config.toml
encoder_arch = "mobilenet_v1"
encoder_norm = "batchnorm"
encoder_stem = "deep"
text_encoder_norm = "layernorm"
text_encoder_head_dim = 64
optimizer = "muon"
muon_scale = "match_rms_adamw"
learning_rate = 0.0015
orthogonalizer = "polar_express"
lr_schedule = "cosine"
final_lr_fraction = 0.01
adamw_weight_decay_other_params = 0.05
Rows from block 5 of the text encoder of a small contrastive image-text model, named by matrix and row number. Rows with one number belong to one neuron. Each number is 128 + 24 x the weight over its row's rms, rounded and kept within 0 to 255. All counts start at 0. Numbers have three digits each.
After each neuron's rows are labels from the 100 texts, of 14848, where the neuron reaches its largest size: "fires on" is the input token at the peak. Only what is clearly more common there than usual is listed. The data: photos of plants and fungi (iNaturalist).
# gate: MLP gate (text_encoder.blocks.5.mlp.gate.weight, 256x128), inputs 0-63
# fc1: MLP up (text_encoder.blocks.5.mlp.fc1.weight, 256x128), inputs 0-63
# fc2: MLP down (text_encoder.blocks.5.mlp.fc2.weight, 128x256, transposed), outputs 0-63

gate.217:063127169147100097145120125111162162129143161160137124115111156116147149109092137113171115129143148148137132154132179117101135107124118149203132104176108150162130112124179116121158117097160115
fc1.217:105143142086112077139140125118160160124151151157117105106114115135128146128106126117160116139136146120140088124085149174108125097158133159156101098141096147140127119152153112119184132103168090
fc2.217:108117169144134139109131126100118101151115123149140186080114128150189087145109118139109124125151101124097178134126158135130131122171112132115136122102146116116120144137150174073138127098105078
fires on: "pipsissewa"; "<end>"; "buckhorn"

gate.59:139069108130127165147172185119153115120156140165168133136146129136151099172118134095153133142146146090116089140089105127177171156128141116117163143130123123141075111095161099135110106136122174
fc1.59:119172131178131065126102111136134124139106119088077176120123110137123155109112100181117156092106127138105182159148151118139100114134103095146084122118165116137131140157093156151133132098152085
fc2.59:135128147144132150163124155126145111129128088175170154102175100145146113128132122053170139132115150108101130116112058136114142142154111143116135091118130102130137132095098096135110144085129108
fires on: "boraginaceae"; "<end>"; "caryophyllales"

gate.73:125159125090107078112096150105126118118114139163113170161082139116177108136144128134115157123092106095132142100178154089122073161153154144110121123153104130128129171099131145114150121126129123
fc1.73:097148121078127084110102137105111117110106117117112157164070122153191104125147128134114126111076121084135135098148172067144096151158134145110129106129098152119124126106129149109133154115168154
fc2.73:125113130123126157141125134153128138103189099105099102154159062137117108126164118166137087140136132175133142088111105145113127074136120136128116139105145125167152085123122124104075146150149129
fires on: "euphorbiaceae"; "family"; "magnoliopsida"

gate.204:138143114136091105143137142089154152124135125142147118081153135157099126146105102138109096122104119110138119097147099137136120129162106159151123114153154100133107128105160115139115141100147170
fc1.204:136150116149127147087143143172080133104091133142143167143096101125157133108127164116101166192115140187140121156088150147135161126115113139098157104117140119098138124165123110140132114104094106
fc2.204:165060150126139139108115084116136118163147126129122098152114153080099108136130098124143111128145104160181131116104129086139153134113151171114112101104128152093147139122100130196154122100133131
fires on: "order"; "class"

gate.245:131129102121106122139097167149116138125079140168148107091150117115146120137164121135086123103160153143125137106116171124112149121105148111112104092136110147102175157124151147140142165110102141
fc1.245:119142118133138144118170096131161095153164102130116139130118147125134130135127119120153161120107104110131181172117146113159112109165090117101140158127141122133089096140093084109142101162137122
fc2.245:116128119115090127108075140134134133136096105195138161129155117115126081110118110104110097133165126095121157180110131145133132116098109109110137122186131149134128178134128129114095110110164114
fires on: "poales"; "<end>"; "lecanorales"; "treculiana"

gate.249:087132141124121103134164094119093103146164086083148128146143112118153096102082151140109101120137136147130128129101104161111116105101141144105128116122085117148117118125052086115128113110124098
fc1.249:098085126147147131123121083106103162112067100129102127117104120148096139126174094135150088149093112149107092121154146115125094146107126150140128106102152158077137088141169144130125114111151170
fc2.249:140131102144090101110114157145163147125086082135107102121112161111088132183107102113122146114137110076101131127123138127156133104173097148164091104092129103127136134133152135192190093156109123
fires on: "family"; ","

gate.61:122125141115125123167150126083130115117145092067142114114156141173154148156118126121113124150143141118133086105132140129159112138138114161103096103136141149106149123131132106173089103153169133
fc1.61:114104144149126125111104113137114144177103108166136155104104136090095100100154102142141096092100125147083133146132127156116121153106144124138166118097122113136122101160088129074139113102085126
fc2.61:120100142125098134150122125127176108099131161136124134129105124108092160127102112107096142101133116107117120152131157086123213110172118176084123112135126148136139149108119090117153128102140118
fires on: "marchantiopsida"; "<end>"; "araceae"

gate.190:094192122090128146140176142103092137119106117143158152105116134079148164169134148139139138146150103076143117158108093145157152158119150165106153091169138125141105106123123122140160125086073130
fc1.190:162103127145138104116122129114148132123133150113103094157154124123108117116114091088126106115107144149111116098143167132140117097101153121184123161084139061090134145160138126081133089172158108
fc2.190:108094119129130118107098072078107113129065161133145108154154129154118158126149121089144119129141109139123127143137134158129111107100146135126129148133101150088087085145112120139176123112114131
fires on: ","; "ranunculales"; "<end>"

gate.105:171121090132158115125150151089147079161103083143118098098138142111097108131120124083135093138139140118132096129116100149171130058135125124162138133114129145123103115124122148165116098141128100
fc1.105:135112115156140152129155155097142109153105098159138105093131137105116112131123122097115103136141133132152120118103084116191117063156109126127154141118120126113096088110119143155130114150119100
fc2.105:099115117085123126131122123131110136163074155133148123100138096144166107118084138162120114131114126153135094187109130149132090151084161098148128123150163170149157135140123115121122089098124128
fires on: "magnoliopsida"; "<end>"; "agaricomycetes"

gate.53:132134171114122091167103136166098120127092099151090140163147137131154142101071117110100107128106133140167115125103179120094118157158151114120118140093150090090161120121102121123137134161131162
fc1.53:160169157101114085138098130177139136121128124191093148179139133151137149083114139118117122129125127141154118118102146148093135152144155115084156141112112092108155092130140107149142119177112138
fc2.53:156176191113092125134143164135097121097150139131133102149147112095109107153118112154121128142088109150127098131121155118097203097139078152143132085115135125157114143108111118153134106124124139
fires on: ","; "<end>"

gate.183:113116171180097097134163156140146135132124174092117130169093119103156111068149127098130104125142158085112140115132120113151160101170136145091151178132152098126121148149141139122127124112147130
fc1.183:114115129114186160125102097103163129116105121146126099100141109141107121167116118120131147151105120183172130137127141178104121139082095128151104125127111146135153120140123120135143145128102073
fc2.183:126104153107156120093149111119135167111131089160146160106090113139144093120110118081113170155113097130157103153120123148122139114113115157111143148134169110162126102141110056114130138099126105
fires on: "lichen"; "order"; "balsam"

gate.215:124121155127129143147121180168129085158147100177117133174135151151129148114151120134099124121161102144170148164119103115155119107163116151112179153127111115075088154134123133129132100125104119
fc1.215:118088171115127139151100173160122108152128108163123107169152151133103136105148100136104131141169099123187122138125117115150118131160133143109158137121109106091095170092116145121134118139090099
fc2.215:132101126151115148130114124120088126129096138092113130111152096141090098169118133127134148108098092127119110164134147165107146096075158136141123135108135175149115139085156139149115139122168132
fires on: ","; "<end>"

gate.20:165142118115118166099138116142155102157119109105096130105105144104166147146152127110122149111141145153113146108057091157082146122136083082115130127102116127100128154126122118137131117123123119
fc1.20:081139101131113141127138124058122112149165114129084154146090119131179158132155097123127148082150162155130154128122134140113154129142142108141115126123159116080153145148107148150160095151125176
fc2.20:108127108073164107121141125108116129155130150126133099150151139106169103105140100137134152062176150129132167132159124140130125169112148151083120128162164126112166156151151117155109132103148118
fires on: "plantaginaceae"; "impatiens"; "red"

gate.5:152080119147125129108131091112136148083143105160119082188125129119113111116111163142118144168143113118070165150148147114148152176130067151133087113151120111088122126165135093135140127144134142
fc1.5:113141151133104113121079087124086189096145098163171133126097157171136120172119139119097094137145121115109163134116130130150160138154070166161105106141132105097132146122115173125128108134167131
fc2.5:114122118120120165119104128137103156104123136154113105146136130126126137106186142131127123126127139119101161150172137127116107135145096199119126117127169167135190092115062164141157176137131088
fires on: "family"; "class"; "<end>"; ")"

gate.157:137162112082123148146117169126117122072125157100089119118160100138110145124123151109114116182145141094174133127131131148103116145154173117119101135100151098144115143127131162136151099161156137
fc1.157:114115147148103116113148122121190143153121108175159155111127140097158109149138098122143147103103145148109134134109128094171153124107087114142178102141111150129129132123152135122100159087142139
fc2.157:150142115115109152142152119147114087109123106169116110124166137132091135152090116123168112107115124156210117136123138151119105086156144140149106138125125150149116112119106130144152134144151105
fires on: "santalales"; "ranunculales"; "liliopsida"

gate.7:140124159106120137106123138138095113151117148180138149127118120119168192119154094145160140131169098115153124129112170112115106113113153110121170152145071126128139123116126127113116068108126156
fc1.7:123111103149140141127102104112147154122133114074135120147129137111113079106125121111117105147070133159106125112127099148127144141132111162113104085130197151089098098138127126148120164132132068
fc2.7:137197109129164101141128154157091180095161134088142087103155105155080117135112151097151138162139085131132125126151155141131123135152163102133075151126123060123111136133136109144110117134118162
fires on: ","

gate.87:105140145133122146129128122119124139129123153145149118087143136104120134156181153144117124104113157100106104139112135128085145144120103143125154117135069113169131134114126147138123150122053127
fc1.87:118141091128100148143144115182114139125146113127122152137144125162117130106086142129124092141182136113159122150108099127108115144145130145092176121156100131116101151142112104120161109125133148
fc2.87:116103077115122131087117154154135149150123115131102140143157106114094143122081095158119149102102134107145126152135132140136131122113069099148134129157122171178115128106170143126110110151134138
fires on: ","; "<end>"; "class"

gate.50:110138142154104119128089095137129141089111139145144126123126095110133133116077136117089157081159128129134128103146092123122101074153124152163126120154131152116159135165136110171120144101103163
fc1.50:126129109187115124130093116135143128069103118128148103108148091107154125115065129130084159098145119143128142128145095120138092086163118144133109099158118144101137123155106131140113136125112142
fc2.50:086113096181151168120096124147088170121149125124138120161188114125112066148155110130108094138140099148150114143131111142116168090142181109141089143091141093147131168128113150114150111148150117
fires on: "<end>"; ")"

gate.184:071150123126143152097112092121090082134158158095114075144139139085135144124093104140149101105115106119172112090160125126093152146094149117143111103113159112102114104132144157122103138126150132
fc1.184:173151126103088136087129141126158147105108103117134149137175137145060137121160121122125136109100145134103099149141132126144089147148121153151133117138091149164158144136092124143122121154127089
fc2.184:104142123160164103128159120124116101132077117105149159145120160102184126155135189130108181098135101106111147085139124124109150145125116149151131088145106133105138161149129098091100128107077120
fires on: "liliopsida"; "<end>"

gate.179:113137103108116149113110137142122078086098130134132169095107101105137137108112133105132180107131105122139076135141156126127119128101166189140184140125133115133140172125124148153125181156140145
fc1.179:086131130130116116099145105132140118087128097111147158130105130128117123116134165108096159104090117149101141080141146188109072142176116153156193115160105139098150107116125130116175128121140135
fc2.179:088104160065143109117077110163136133113141106112136135114116162107124151119178108175137080138148139139124109133136122147167120136100150133109153094128133173158118136137139123134140085154129118
fires on: "order"; "<end>"; "plumbaginaceae"; "evening"

gate.22:130110112101146144145111136126125127151098126122168143108140120106137094131138134094096128149122096086160152136157089129114138115130165100164146122107113163125118114134128156110131149163158048
fc1.22:134140134099154143120135122135114135168109120140157110117152145096150105145133152078123130141155075116152125147164100139130125108148139141144176126114122145170109110103141105100112132178118103
fc2.22:129102094144120134136097104115141093133127118166157190126128122116100151121128135133111124148115075151115127190108125162127142131123095141124114103094157130122110151111101157142145145126127155
fires on: "magnoliopsida"; "fistulosa"

gate.213:180096139099144142114102117116115118116145102130161121122124169158138120129105148106118152118126161117135157161162189137147107079144134109045100114114121126117144117143105089109096117123128170
fc1.213:128136094140155110102123136146100175122104119113187126117105118112118143133136126109113103147116094115139105150111152134085160100173138154105108101144143101120126101097148189207161155142105111
fc2.213:135121115092143157095128114106100129111064107139159144133136117103137106103129144093123161076138085163141145129138145120144164099196160100093171071144172111126147127115141145107113137106095158
fires on: ","; "osteospermum"; "magnoliopsida"; "leucadendron"

gate.199:120102165153147143125186129143124154146130116113120159113169117113148159132149147136156147120135188131121106078189104093119105130107147098082116134128140151129152154122142104107100129164108124
fc1.199:129152093130104148113078122086126109132118133139127115104116144135119081179080145129124131139108082132124142148083133129151168108144100145145130123127131103143082111141118150142130125108149132
fc2.199:142116105117079132129101082115139116094117139167114132124128159154086143148134149093114110130120116113150151186139101131141154109108106167125169135121139104139144158119109156156091129123092110
fires on: "<end>"; "class"

gate.56:126129129089120138145110120120215069147143113128120118154155102134095113103118133167093124144105124135142081144124107164116117132127140138142169116131098120144063150082148171157134104169126143
fc1.56:095149146155108150124153140146088140099101119116132161114077128117180122132118131051145102158124182114134125094116117147126144134127116127126107143106156083104188124121146129151139145087145111
fc2.56:092168104090137132151122159137106118121112099143113129126117082139133160153100131141123130174150161064136098165158148115149164102069130139111112154143138144121167115145151110142143153134154095
fires on: ")"; "order"; "<end>"

gate.227:169115130097126113136137190105113113143137145147121147133150200160098102174087119132113127132134133155127115145111132117150115122099094110143127119167139118168122114088122124139148093137059104
fc1.227:147101138111143115136134164111097127143127146119118122144119185134112106139084108137113098140147111158142124132120121098145093156132083120140145132148112124181111097084099096156138093116063097
fc2.227:123127113122128154110143098146107124126173106102142113150122158110115131135133116127128096121106140150114113100133111142094136131141155116150111127113081142137167169134109161135152153127117158
fires on: "magnoliopsida"; "<end>"

gate.36:134137146111105147115105139106128144098110139120098145128166143111118155133133099123122128149148122101137117151157110124141139138080169113155088168116133071156151124169101090118130111137128055
fc1.36:162101127124103123125123110109112115086105128102103146126150158095089180121126077142134103155138110117138118128162078128142115132089163074140106111130102097105135099146101120110131070125132070
fc2.36:143103110075155141163117150074094124138083132085160109125101146125157114124152131180097119127134119096103107136114118124113166139101112131134164131147102142143121092095158151125176108155110125
fires on: ","; "<end>"; "lecanorales"