{
  "crop_scale_min": 0.5,
  "encoder_depths": [2, 4, 2],
  "text_encoder_causal": true,
  "text_encoder_mlp_ratio": 2,
  "adamw_lr_other_params": 0.0021
}
Rows from block 2 of the image encoder of a small contrastive image-text model, named by matrix and row number. Each number is 200 + 30 x the weight over its row's rms, rounded and kept within 0 to 999. All counts start at 0. After the name is the row's rms in percent of the matrix's.
Before each channel's rows are labels from the 100 images, of 14848, where the channel reaches its highest value: "colour at peak" is the nearest of a few named colours to the mean colour under the peak; "strongest on" is what is common among them. Only what is clearly more common there than usual is listed. The data: photos of plants and fungi (iNaturalist). In brackets: how many of the 100.
# conv: pointwise conv (encoder.blocks.2.conv.weight, 128x64x1x1), inputs 32-63

colour at peak: yellow (48)
strongest on: order Asterales (56); family: Asteraceae (56)
conv.92,104,168,205,195,181,220,164,193,197,188,205,215,179,161,217,207,159,217,222,256,177,177,249,208,185,124,187,202,216,201,196,197,229

colour at peak: pink (25)
strongest on: order Asterales (42); family: Asteraceae (39)
conv.54,093,172,180,166,209,187,188,186,227,239,193,160,213,220,194,222,212,237,277,200,199,168,196,176,180,281,253,179,198,189,217,208,173

colour at peak: yellow (39)
strongest on: order Asterales (62); family: Asteraceae (62)
conv.77,088,190,151,174,193,222,201,129,192,229,173,165,187,159,219,163,170,202,184,218,160,204,157,201,205,149,239,265,188,208,239,221,218

colour at peak: pink (41)
strongest on: order Asterales (52); family: Asteraceae (52)
conv.59,095,220,163,179,197,158,174,187,209,185,219,163,208,181,226,213,198,234,197,157,212,218,210,202,180,274,194,203,235,172,221,227,217

colour at peak: pink (53)
strongest on: order Asterales (51); family: Asteraceae (51)
conv.23,109,174,152,201,214,207,214,207,212,127,231,190,142,201,208,192,161,198,174,215,202,247,182,144,214,223,255,218,250,183,217,202,170

colour at peak: yellow (57)
strongest on: order Asterales (36); family: Asteraceae (36)
conv.31,106,198,175,179,190,211,179,233,204,201,210,147,171,207,209,201,185,213,173,242,242,170,211,168,177,211,192,216,189,219,252,236,189

colour at peak: pink (45)
strongest on: order Asterales (50); family: Asteraceae (48)
conv.75,091,172,176,237,166,211,169,213,234,205,234,168,201,151,157,231,207,195,219,193,228,229,165,177,178,164,234,188,213,190,213,219,155

colour at peak: yellow (34); orange (30)
strongest on: order Asterales (48); family: Asteraceae (48)
conv.87,104,249,164,165,163,213,206,191,175,204,182,194,178,214,193,180,235,196,184,198,209,217,217,235,203,227,207,200,209,237,200,286,262

colour at peak: yellow (32)
strongest on: order Asterales (65); family: Asteraceae (65)
conv.107,089,171,213,193,187,191,113,156,272,161,177,236,208,220,167,191,212,222,194,187,243,258,164,184,201,182,226,185,213,171,177,258,226

colour at peak: pink (34); yellow (30)
strongest on: order Asterales (61); family: Asteraceae (61)
conv.60,109,179,215,189,167,225,222,174,238,132,175,162,199,211,217,208,245,243,191,214,212,196,165,205,159,166,257,177,207,232,206,204,185

colour at peak: pink (44)
strongest on: order Asterales (53); family: Asteraceae (53)
conv.91,110,175,217,230,226,212,207,201,181,161,179,176,217,185,163,204,204,198,187,259,186,189,230,199,162,262,279,251,188,186,165,204,166