config.toml
encoder_arch = "mobilenet_v1"
image_size = 48
horizontal_flip = true
color_jitter = 0.2
encoder_activation = "relu"
encoder_kernel_size = 5
text_encoder_layers = 8
text_encoder_norm = "layernorm"
orthogonalizer = "polar_express"
batch_size = 256
epochs = 21.8
Rows from block 5 of the text encoder of a small contrastive image-text model, named by matrix and row number. Rows with one number belong to one neuron. Each number is 128 + 32 x the weight over its row's rms, rounded and kept within 0 to 255. All counts start at 0. Numbers have three digits each.
After each neuron's rows are labels from the 100 texts, of 14848, where the neuron reaches its largest size: "fires on" is the input token at the peak. Only what is clearly more common there than usual is listed. The data: photos of plants and fungi (iNaturalist). In brackets: how many of the 100.
# gate: MLP gate (text_encoder.blocks.5.mlp.gate.weight, 256x128), inputs 64-127
# fc1: MLP up (text_encoder.blocks.5.mlp.fc1.weight, 256x128), inputs 64-127
# fc2: MLP down (text_encoder.blocks.5.mlp.fc2.weight, 128x256, transposed), outputs 64-127

gate.38:105158092196140187133167133122131088156147138144166139100154205161155110149113145122121192080146147106153085092092131152160189138133147121093084168053135131151168118140126087118078076045120161
fc1.38:146111153057103087159101098111123177086123127117115130121106073045131120105147102128125068134075108146123130122147121096111092143167069133174141110200132148098109144111137179123189188195157108
fc2.38:116115085138146168112170109129118114136162136076107134072139182083170088144153147150145139143169181077150104136123100124155118097116147132137126086189151056143172081094178148119086147108121145
fires on: "class" (34); ")" (21); "<end>" (18)

gate.35:103086113105148151112122110196134201156166183127089130104167051159155188128157134078159094163123120115141164122115185096126079113137134093121059117120112142119145136200129155175161100113088115
fc1.35:085101151113107114077133146166165208156118118121061127149179027118184147105163100086114091162120115068119128161123167126152047114146086105126073097137122131145124122170104126146142144129134113
fc2.35:086129146154089142113133131160137114102153155082131144165173114140085150171198130142122101179134076153131102168132163117140113087110159166196105120099135054099107112144059140085189183119185107
fires on: "class" (81); "<end>" (19)

gate.7:116149073148098089211111107132136087161074101115145161161139168122112124144184141138129069086139187097130127112124116164147097142110120146120142145094184098087178146140136138033117185109146128
fc1.7:107103158134166151064116160137111148103171166098127105127108082090138116078069106123094184146117098144157086132167147136096138121160149113178127127157069118145108087127114097224151126187103107
fc2.7:138148122162083118167077108104108146112150139160088154054192099122108139118131072153121144145124110146170126145149154087141206109123068133097152138133119148116132084129136146145096105097133116
fires on: "," (100)

gate.59:104147093107099181160150122130142173120143138162130120130128152115143095135146092145162154172187106107121191143124096149113193136051110127096149123171117065103125159114112174113096130117128134
fc1.59:092136171139142078095132124125087108128096104118144111147126130128122168125099153143125062128083163141207098111167129110169121140185161124142126140115128167137128096104121121155118223138103131
fc2.59:144139134106160097132110122120111111095174171172115154112196116107173193100113123118132108158186187129079112141136132078101171137090131100129106144131187122133102207103141148098089091130090149
fires on: "boraginaceae" (32); "<end>" (26); "caryophyllales" (17)

gate.214:088218139124115137131202145074186060139149119191132138074120089160164149121136176074122102142073189144148095119142124108122140124221110098127098114130116121124123118126163156073133168124097107
fc1.214:146050173083138137095121118166144124158088121150145094154110156134123076099138101209118090151125084140075120115112113092142157078062169128123186185148186108129114141122093113106099159110120178
fc2.214:173128069167084089167126151120186134152107127102115115090130070137150141098131108123098157139140128135090117176149147132119077158137142119106102196122101096157119152116120107093135169148131115
fires on: "california" (100)

gate.73:149098133125111167192079186139208060147148154169146118113159076099090151172137121172144112151135146140146111122155131116102131079157148126163117091106176132140115142152116155172173134079136177
fc1.73:124079119097119119164101146138156047158119127179172121104126069129099151162118104153123126115136123127151126151160148156117135109154143113132095162098121153170074103135103158173164157050148177
fc2.73:091148118164147081114151156133160141107124081081116061113074120089157170168127092121163099107126086187184173138129154171141097157130143142182155126119092125132121130144092110168117186079159139
fires on: "euphorbiaceae" (40); "family" (35); "magnoliopsida" (25)

gate.245:105127110186114112152131074151134218108167120138129134140177108104168187143156072158124118133187128100123138110138091109080130052136148143146080144099159103103111088196168188101125066126110173
fc1.245:148155222141143148119094177128110077142070142138133077170078110148072090092112170093124169120093135108132098148104158139103130215122107154170179129157081174142169159109098088132133188134132103
fc2.245:160160132096131101080163166130116138161159156131106092073137146103137126133141091123093178139076140177133076107150059115073148132114122086099137090142157149183145142106162147232158153119127153
fires on: "poales" (26); "<end>" (25); "lecanorales" (20); "treculiana" (18)

gate.57:099110179147123160154148131099120136160131128156102159107175152136140124178137153193109079094103130191083178112187137150177129101146157091116156148114146140113118149057087062127057102120091157
fc1.57:098175088098080123116158163137119143116155096071100114141097126139136142099153118062138195160171121108156093129015117151097076131077121166152140131135115082118110078186194140154194129123113167
fc2.57:108126123110161167168131099083114143169155094123129108131134063122104200103122137159133126128102127097100170134095154098158110188120136145130151108112163127146097154161163116077127074125169130
fires on: "<end>" (100)

gate.36:212149111117106160154141078142072123121124107163165141133169104113081192133146122094162120117132207181125185111124119177157104145155151177139133107102126139170188177098157137155161085103133140
fc1.36:179183101133118138128097073125090134128105135148177137125098062110110169094138128135131134063180164168136154152065118199174133158150120111132142111104142102127164174085110135112134143101132146
fc2.36:166127129093125093053150129086136118137121080101149097187106173090090068197129136123114149115113111179129142147141136151112113074105142166151173159078096114136149164158182146158172160153119146
fires on: "," (60); "<end>" (32); "lecanorales" (8)

gate.183:123121140117109125107125151171129156173080158150085088068093150149103093164174103158112070125135106137052057111112133132122130144096119087128168106133140200114156150093122122129134138110099056
fc1.183:091176144095122112155106111103159129080174112123128140173157144085155169118091084132141197153104197130126219135116150106191119112153112143120111131134156054158102135173106194162113142099133184
fc2.183:096206125127152070209162105144118128129143089152131143083143133132143198144108141130145157171107186097095179079153110110178132159123093133101155139076152125153093154072149098106136108092155149
fires on: "lichen" (42); "order" (30); "balsam" (28)

gate.22:140116095113162103181156142169089046197146132101131110101063140196171099104100119122075154174097135074163121128149132126126152149148134131083098159082117159106102114172151163130122118169086058
fc1.22:151127126122146150150120158190101068198195136154148098081140132206117063090099089129062176166081157099137114141148133120083139135115147138088126127093158151074165115176146164086096100136088077
fc2.22:094149108095142105152195155099109119161162187070167168114100089095148148123132131202090085106130183105145168128118114107090130114157090093113119178051099095087150184140171132104196074116157122
fires on: "magnoliopsida" (40); "fistulosa" (24)

gate.75:117131093094112174162127102161200125152112121113075156112132100146113147141145087119142109117157101138134146065096056175096160087182113152104142134143136165125148156192198127125177149140132128
fc1.75:082133125078105109159167151158168089097077112177145143183133130146071078107156127153137111141143137127114121077149097141120120127093130119107133158126126077188165122143215119183180087164077142
fc2.75:137130134122110082122174137129178114138059066144122163061174118150090098148113110161124077076170107122076186155081116162134077166125124081101141104110160152134176146175050144181138093117080151
fires on: "class" (96)

gate.105:077109135139163210145122134141129116067162168071095100121119125098131126120144110174117116181113139138131176142122161199121093140083101134202161151156135192173156105156160155174125128119094137
fc1.105:055102095145135216103121170168106132080159177114038108115139132097130107124130065128125129139096151134133156152118164192093124141079107114181174164149152188204104100159140147145118118112132118
fc2.105:130140156126135154086137130107125159143124103119145179091115069099171114129111152143137123142122094141181221062119079133126108153165076077174159116161161105117072102200165104162162128135110144
fires on: "magnoliopsida" (34); "<end>" (27); "agaricomycetes" (20)

gate.190:151116076156095100131155082040136131133118120143147122086165157096131112126098126106124139108102078158106172082134110125094127126128123151150101093142156170139139107110104126116182123143097203
fc1.190:082124163143156193138109198184165170117156097100094111208108078136106133132171125186159145139141154148146102173126105094114125123088142104107164151119099133137135079111168111124094143115165115
fc2.190:145152053130204143151169169160138101143159116138079120125179084133120136128184061178098119132105194149174167130129091113153142144154125141105120149122108037146133101133173125128176090159101102
fires on: "," (43); "ranunculales" (32); "<end>" (25)

gate.213:085170141204160099151087033139119139128132147112113123138183132173130100150171121145104129104090185118154058126131144136084151145093127166105075109163112121175124136144154130152110124113153153
fc1.213:121084128139105110138113149142162124104153113106092149168093129158133134148139156105104160165126157083128153181126149149175078118145153202156210082098151116083125173153119129159109100089084137
fc2.213:154108169117101111138085128072077165145106147138096112117149168175126128118158197148125159131151177117146108184138163111129079146121120151121112118184115142121150088183091082127119114134122127
fires on: "," (35); "osteospermum" (30); "magnoliopsida" (18); "leucadendron" (17)

gate.33:147095136143107102123142135156140071083079111057078103176135093152126169147161162033109178139137112101182121087123126151135076124110142168118170188087126142088154084089110091095149115144136129
fc1.33:119087179188094137145128098145143120114102116138100137151104160110129105089048138173161140105138055163141146163124082093111163202139073083104065123113112097150149154154167153155142195147144112
fc2.33:100140095123104100152139121120119174134090095149215102074121165130158148121138113187132150183089102181113044141140135181084110198138140109122127094129106119141091059107132142163116101123114196
fires on: "<end>" (100)

gate.61:068148118083139161130128151124091115100064159095162123152106120093067130147106170115084110122091191126152130103128133107102144150099171082113063176149201169095143176129086166155117129190180175
fc1.61:148112172107133136102158110095103133163158076140123142147142133124181138079143077145154122162158094138069091193126139143158100119142079171080220101096066107123086095110105111105140148131102067
fc2.61:232119121169047071187108092182153159127108136098132118151181162174126126172134167117137165129136142089168090117117083126125109130167141082135103134118137126119147111105112131069098166155125145
fires on: "marchantiopsida" (57); "<end>" (24); "araceae" (19)

gate.113:165152114126150119137156111148138107105136090177055117137120107124124097150148115162168170161095154097118152117163132216158108133110152171090160134049108105150149131133102111132200058149146106
fc1.113:163083132164124076134146205147131168191184136143113133179090094177068126063129059139136121179124131066115128103156096106090115147141087177105147124162144166115130142168118100143167152093139075
fc2.113:117134147136142077084206108101175101140105118146153104125166117110067064153139145103093094152122085091127111094151151079141132192158051158148117153145149119101121069129061161157134144125075117
fires on: "magnoliopsida" (58); "<end>" (42)

gate.215:110120148108141123153135128138200098115159161115059087083126175126064159075172143145149159091141116100143124081181143104127202093094107104136115129160188172170174124115142161154131131122147147
fc1.215:122125142096142121146151129146186144107130164125046096062146180117107134083209148135115167075136144089144100108181118116105171152137089084127093108171197164171152111144140158147104152128141149
fc2.215:100168071174076100086147117143123186108146100146135172120160103159148076111127155130073158169039137180178113199167113114118108167109180140119194091088113115131122087140134159120116131155157123
fires on: "," (60); "<end>" (40)

gate.32:154130101079134149152150202099093088131110144163123101133186097122141139129139156101129151058084176119126122158128203121163111104119108147147147070128194087127081174117188109132139112154133133
fc1.32:120109180070106114114056133097102103097112120172118095186141117102119122173079123146155156054146158121115048164103176080132109123168135151106115102158162145113099149095163149163110110160140163
fc2.32:161149104164091077151162149148147163141126131146130150119167115084103085154096104133142172158154142178206061152089155121112091119128127140144112102103130112105137158089133144104113151126140109
fires on: "<end>" (76); "family" (18)

gate.217:101131163092112139099081214110121203123114161175127097122094058158144156144112109117107090132102145129105109128121128134146128135100072130128157127109188131163140122143129103082161118088167119
fc1.217:124147119127106171094080167132103190137109155152091190143040118136062206094102141099153090129111147111115097134131105158155080140102113136123130112072178146168131133200119111121116140076140125
fc2.217:111107123094071066096148164132167125148110094108128084141103082148156042137078138176124157111166132142099112149196138147185135134149158093114163089104106149123139154172099173122164166142139109
fires on: "pipsissewa" (42); "<end>" (26); "buckhorn" (23)

gate.210:060125181090113172135210109134133111177181169103119139124134123162120130114101112101161123157183140161170140121101164125172151131120158168102138033112145121109173149110103120104126101125176116
fc1.210:050132119129171188084127098113156125169153178119116129131103112134096132131096106162156161135147107153199210147118071159135081193151187158095105084139127122106141108121101123123171123144151126
fc2.210:107112114138148062185128107075131165156123139075148116201169196097123142111131163147129150108115099124072133157135130140097156116147119138073133087114133160136085130137067128162085159170109185
fires on: "<end>" (100)

gate.157:189162132129152100164146117133168138128188140075130140102144105108116202089153134095129129094127154134158112079105112134161160101188179128127148133148083165163164097098118080156158154076217098
fc1.157:024087132108149143085093160081070144133060128141106111184108116168159084130095150137147154170094112106094165178177147116119125169094131143103109116082145112115104157151101185101117118173072150
fc2.157:114118137106125142179099132164181123131111179189097098063128124131119174098151136114134171120099110195080140104162115138114110173166087154082155135161110044192065102102098148104054099147124123
fires on: "santalales" (34); "ranunculales" (32); "liliopsida" (31)

gate.12:121138158182107150125154131082090141148164159124138104137150165091123113100116129155107161101140150061109158117100106157196079153189158090153081120172138150123221131070063139138087120177125131
fc1.12:109100061111081118087113144096151116124045070156125155153156109147066160120120153126122136108113171126108158169112124196080190130071120140127193096081114087137072104127189127081146177093157118
fc2.12:110139182167147114128129114139138091164106103143145126117134057159132176141117124106163117073129109088199104171074110134120130105161149158123142060154100154092120098095139106099191115106110100
fires on: "<end>" (46); "family" (35)

gate.150:183153135141067163178055113102194169127135141130123151207150138127102095115164123180091121156137151107118080137154161136119113108065127104135127101060209155173127104142146160114144126153108130
fc1.150:176120129136076196164069144094176149119145138085125174183176126117132091101115102186163136113145140108120118078157161133154115123093183101153109089094132103129098083151122126119161117145128141
fc2.150:156121152158125193085082100127126132113181170137103152164106134132143121103187088180123102179151116083135100092130171116132135147170102101153148121121091118199083116060131093170115145181098148
fires on: "<end>" (100)

gate.169:144105142130135157066159142118113091146091208152173132091104127166101156101142132103200159077144134093180154089120153183139105123131143149203070107116072093149161129132144069079072125147108119
fc1.169:170094123137093124080140133096118112184128203165135147062109147164094132137120099142182158069128147097188165079110128157152132113168170154186061092146069123168188145129125073149108147112132117
fc2.169:124129182121091142132157190077082148117126185117134120072116130179085159111131128146093137191117097104105129121139192147140154117134093107094141130143140186136162128103149106053134082131147153
fires on: "<end>" (60); "magnoliopsida" (40)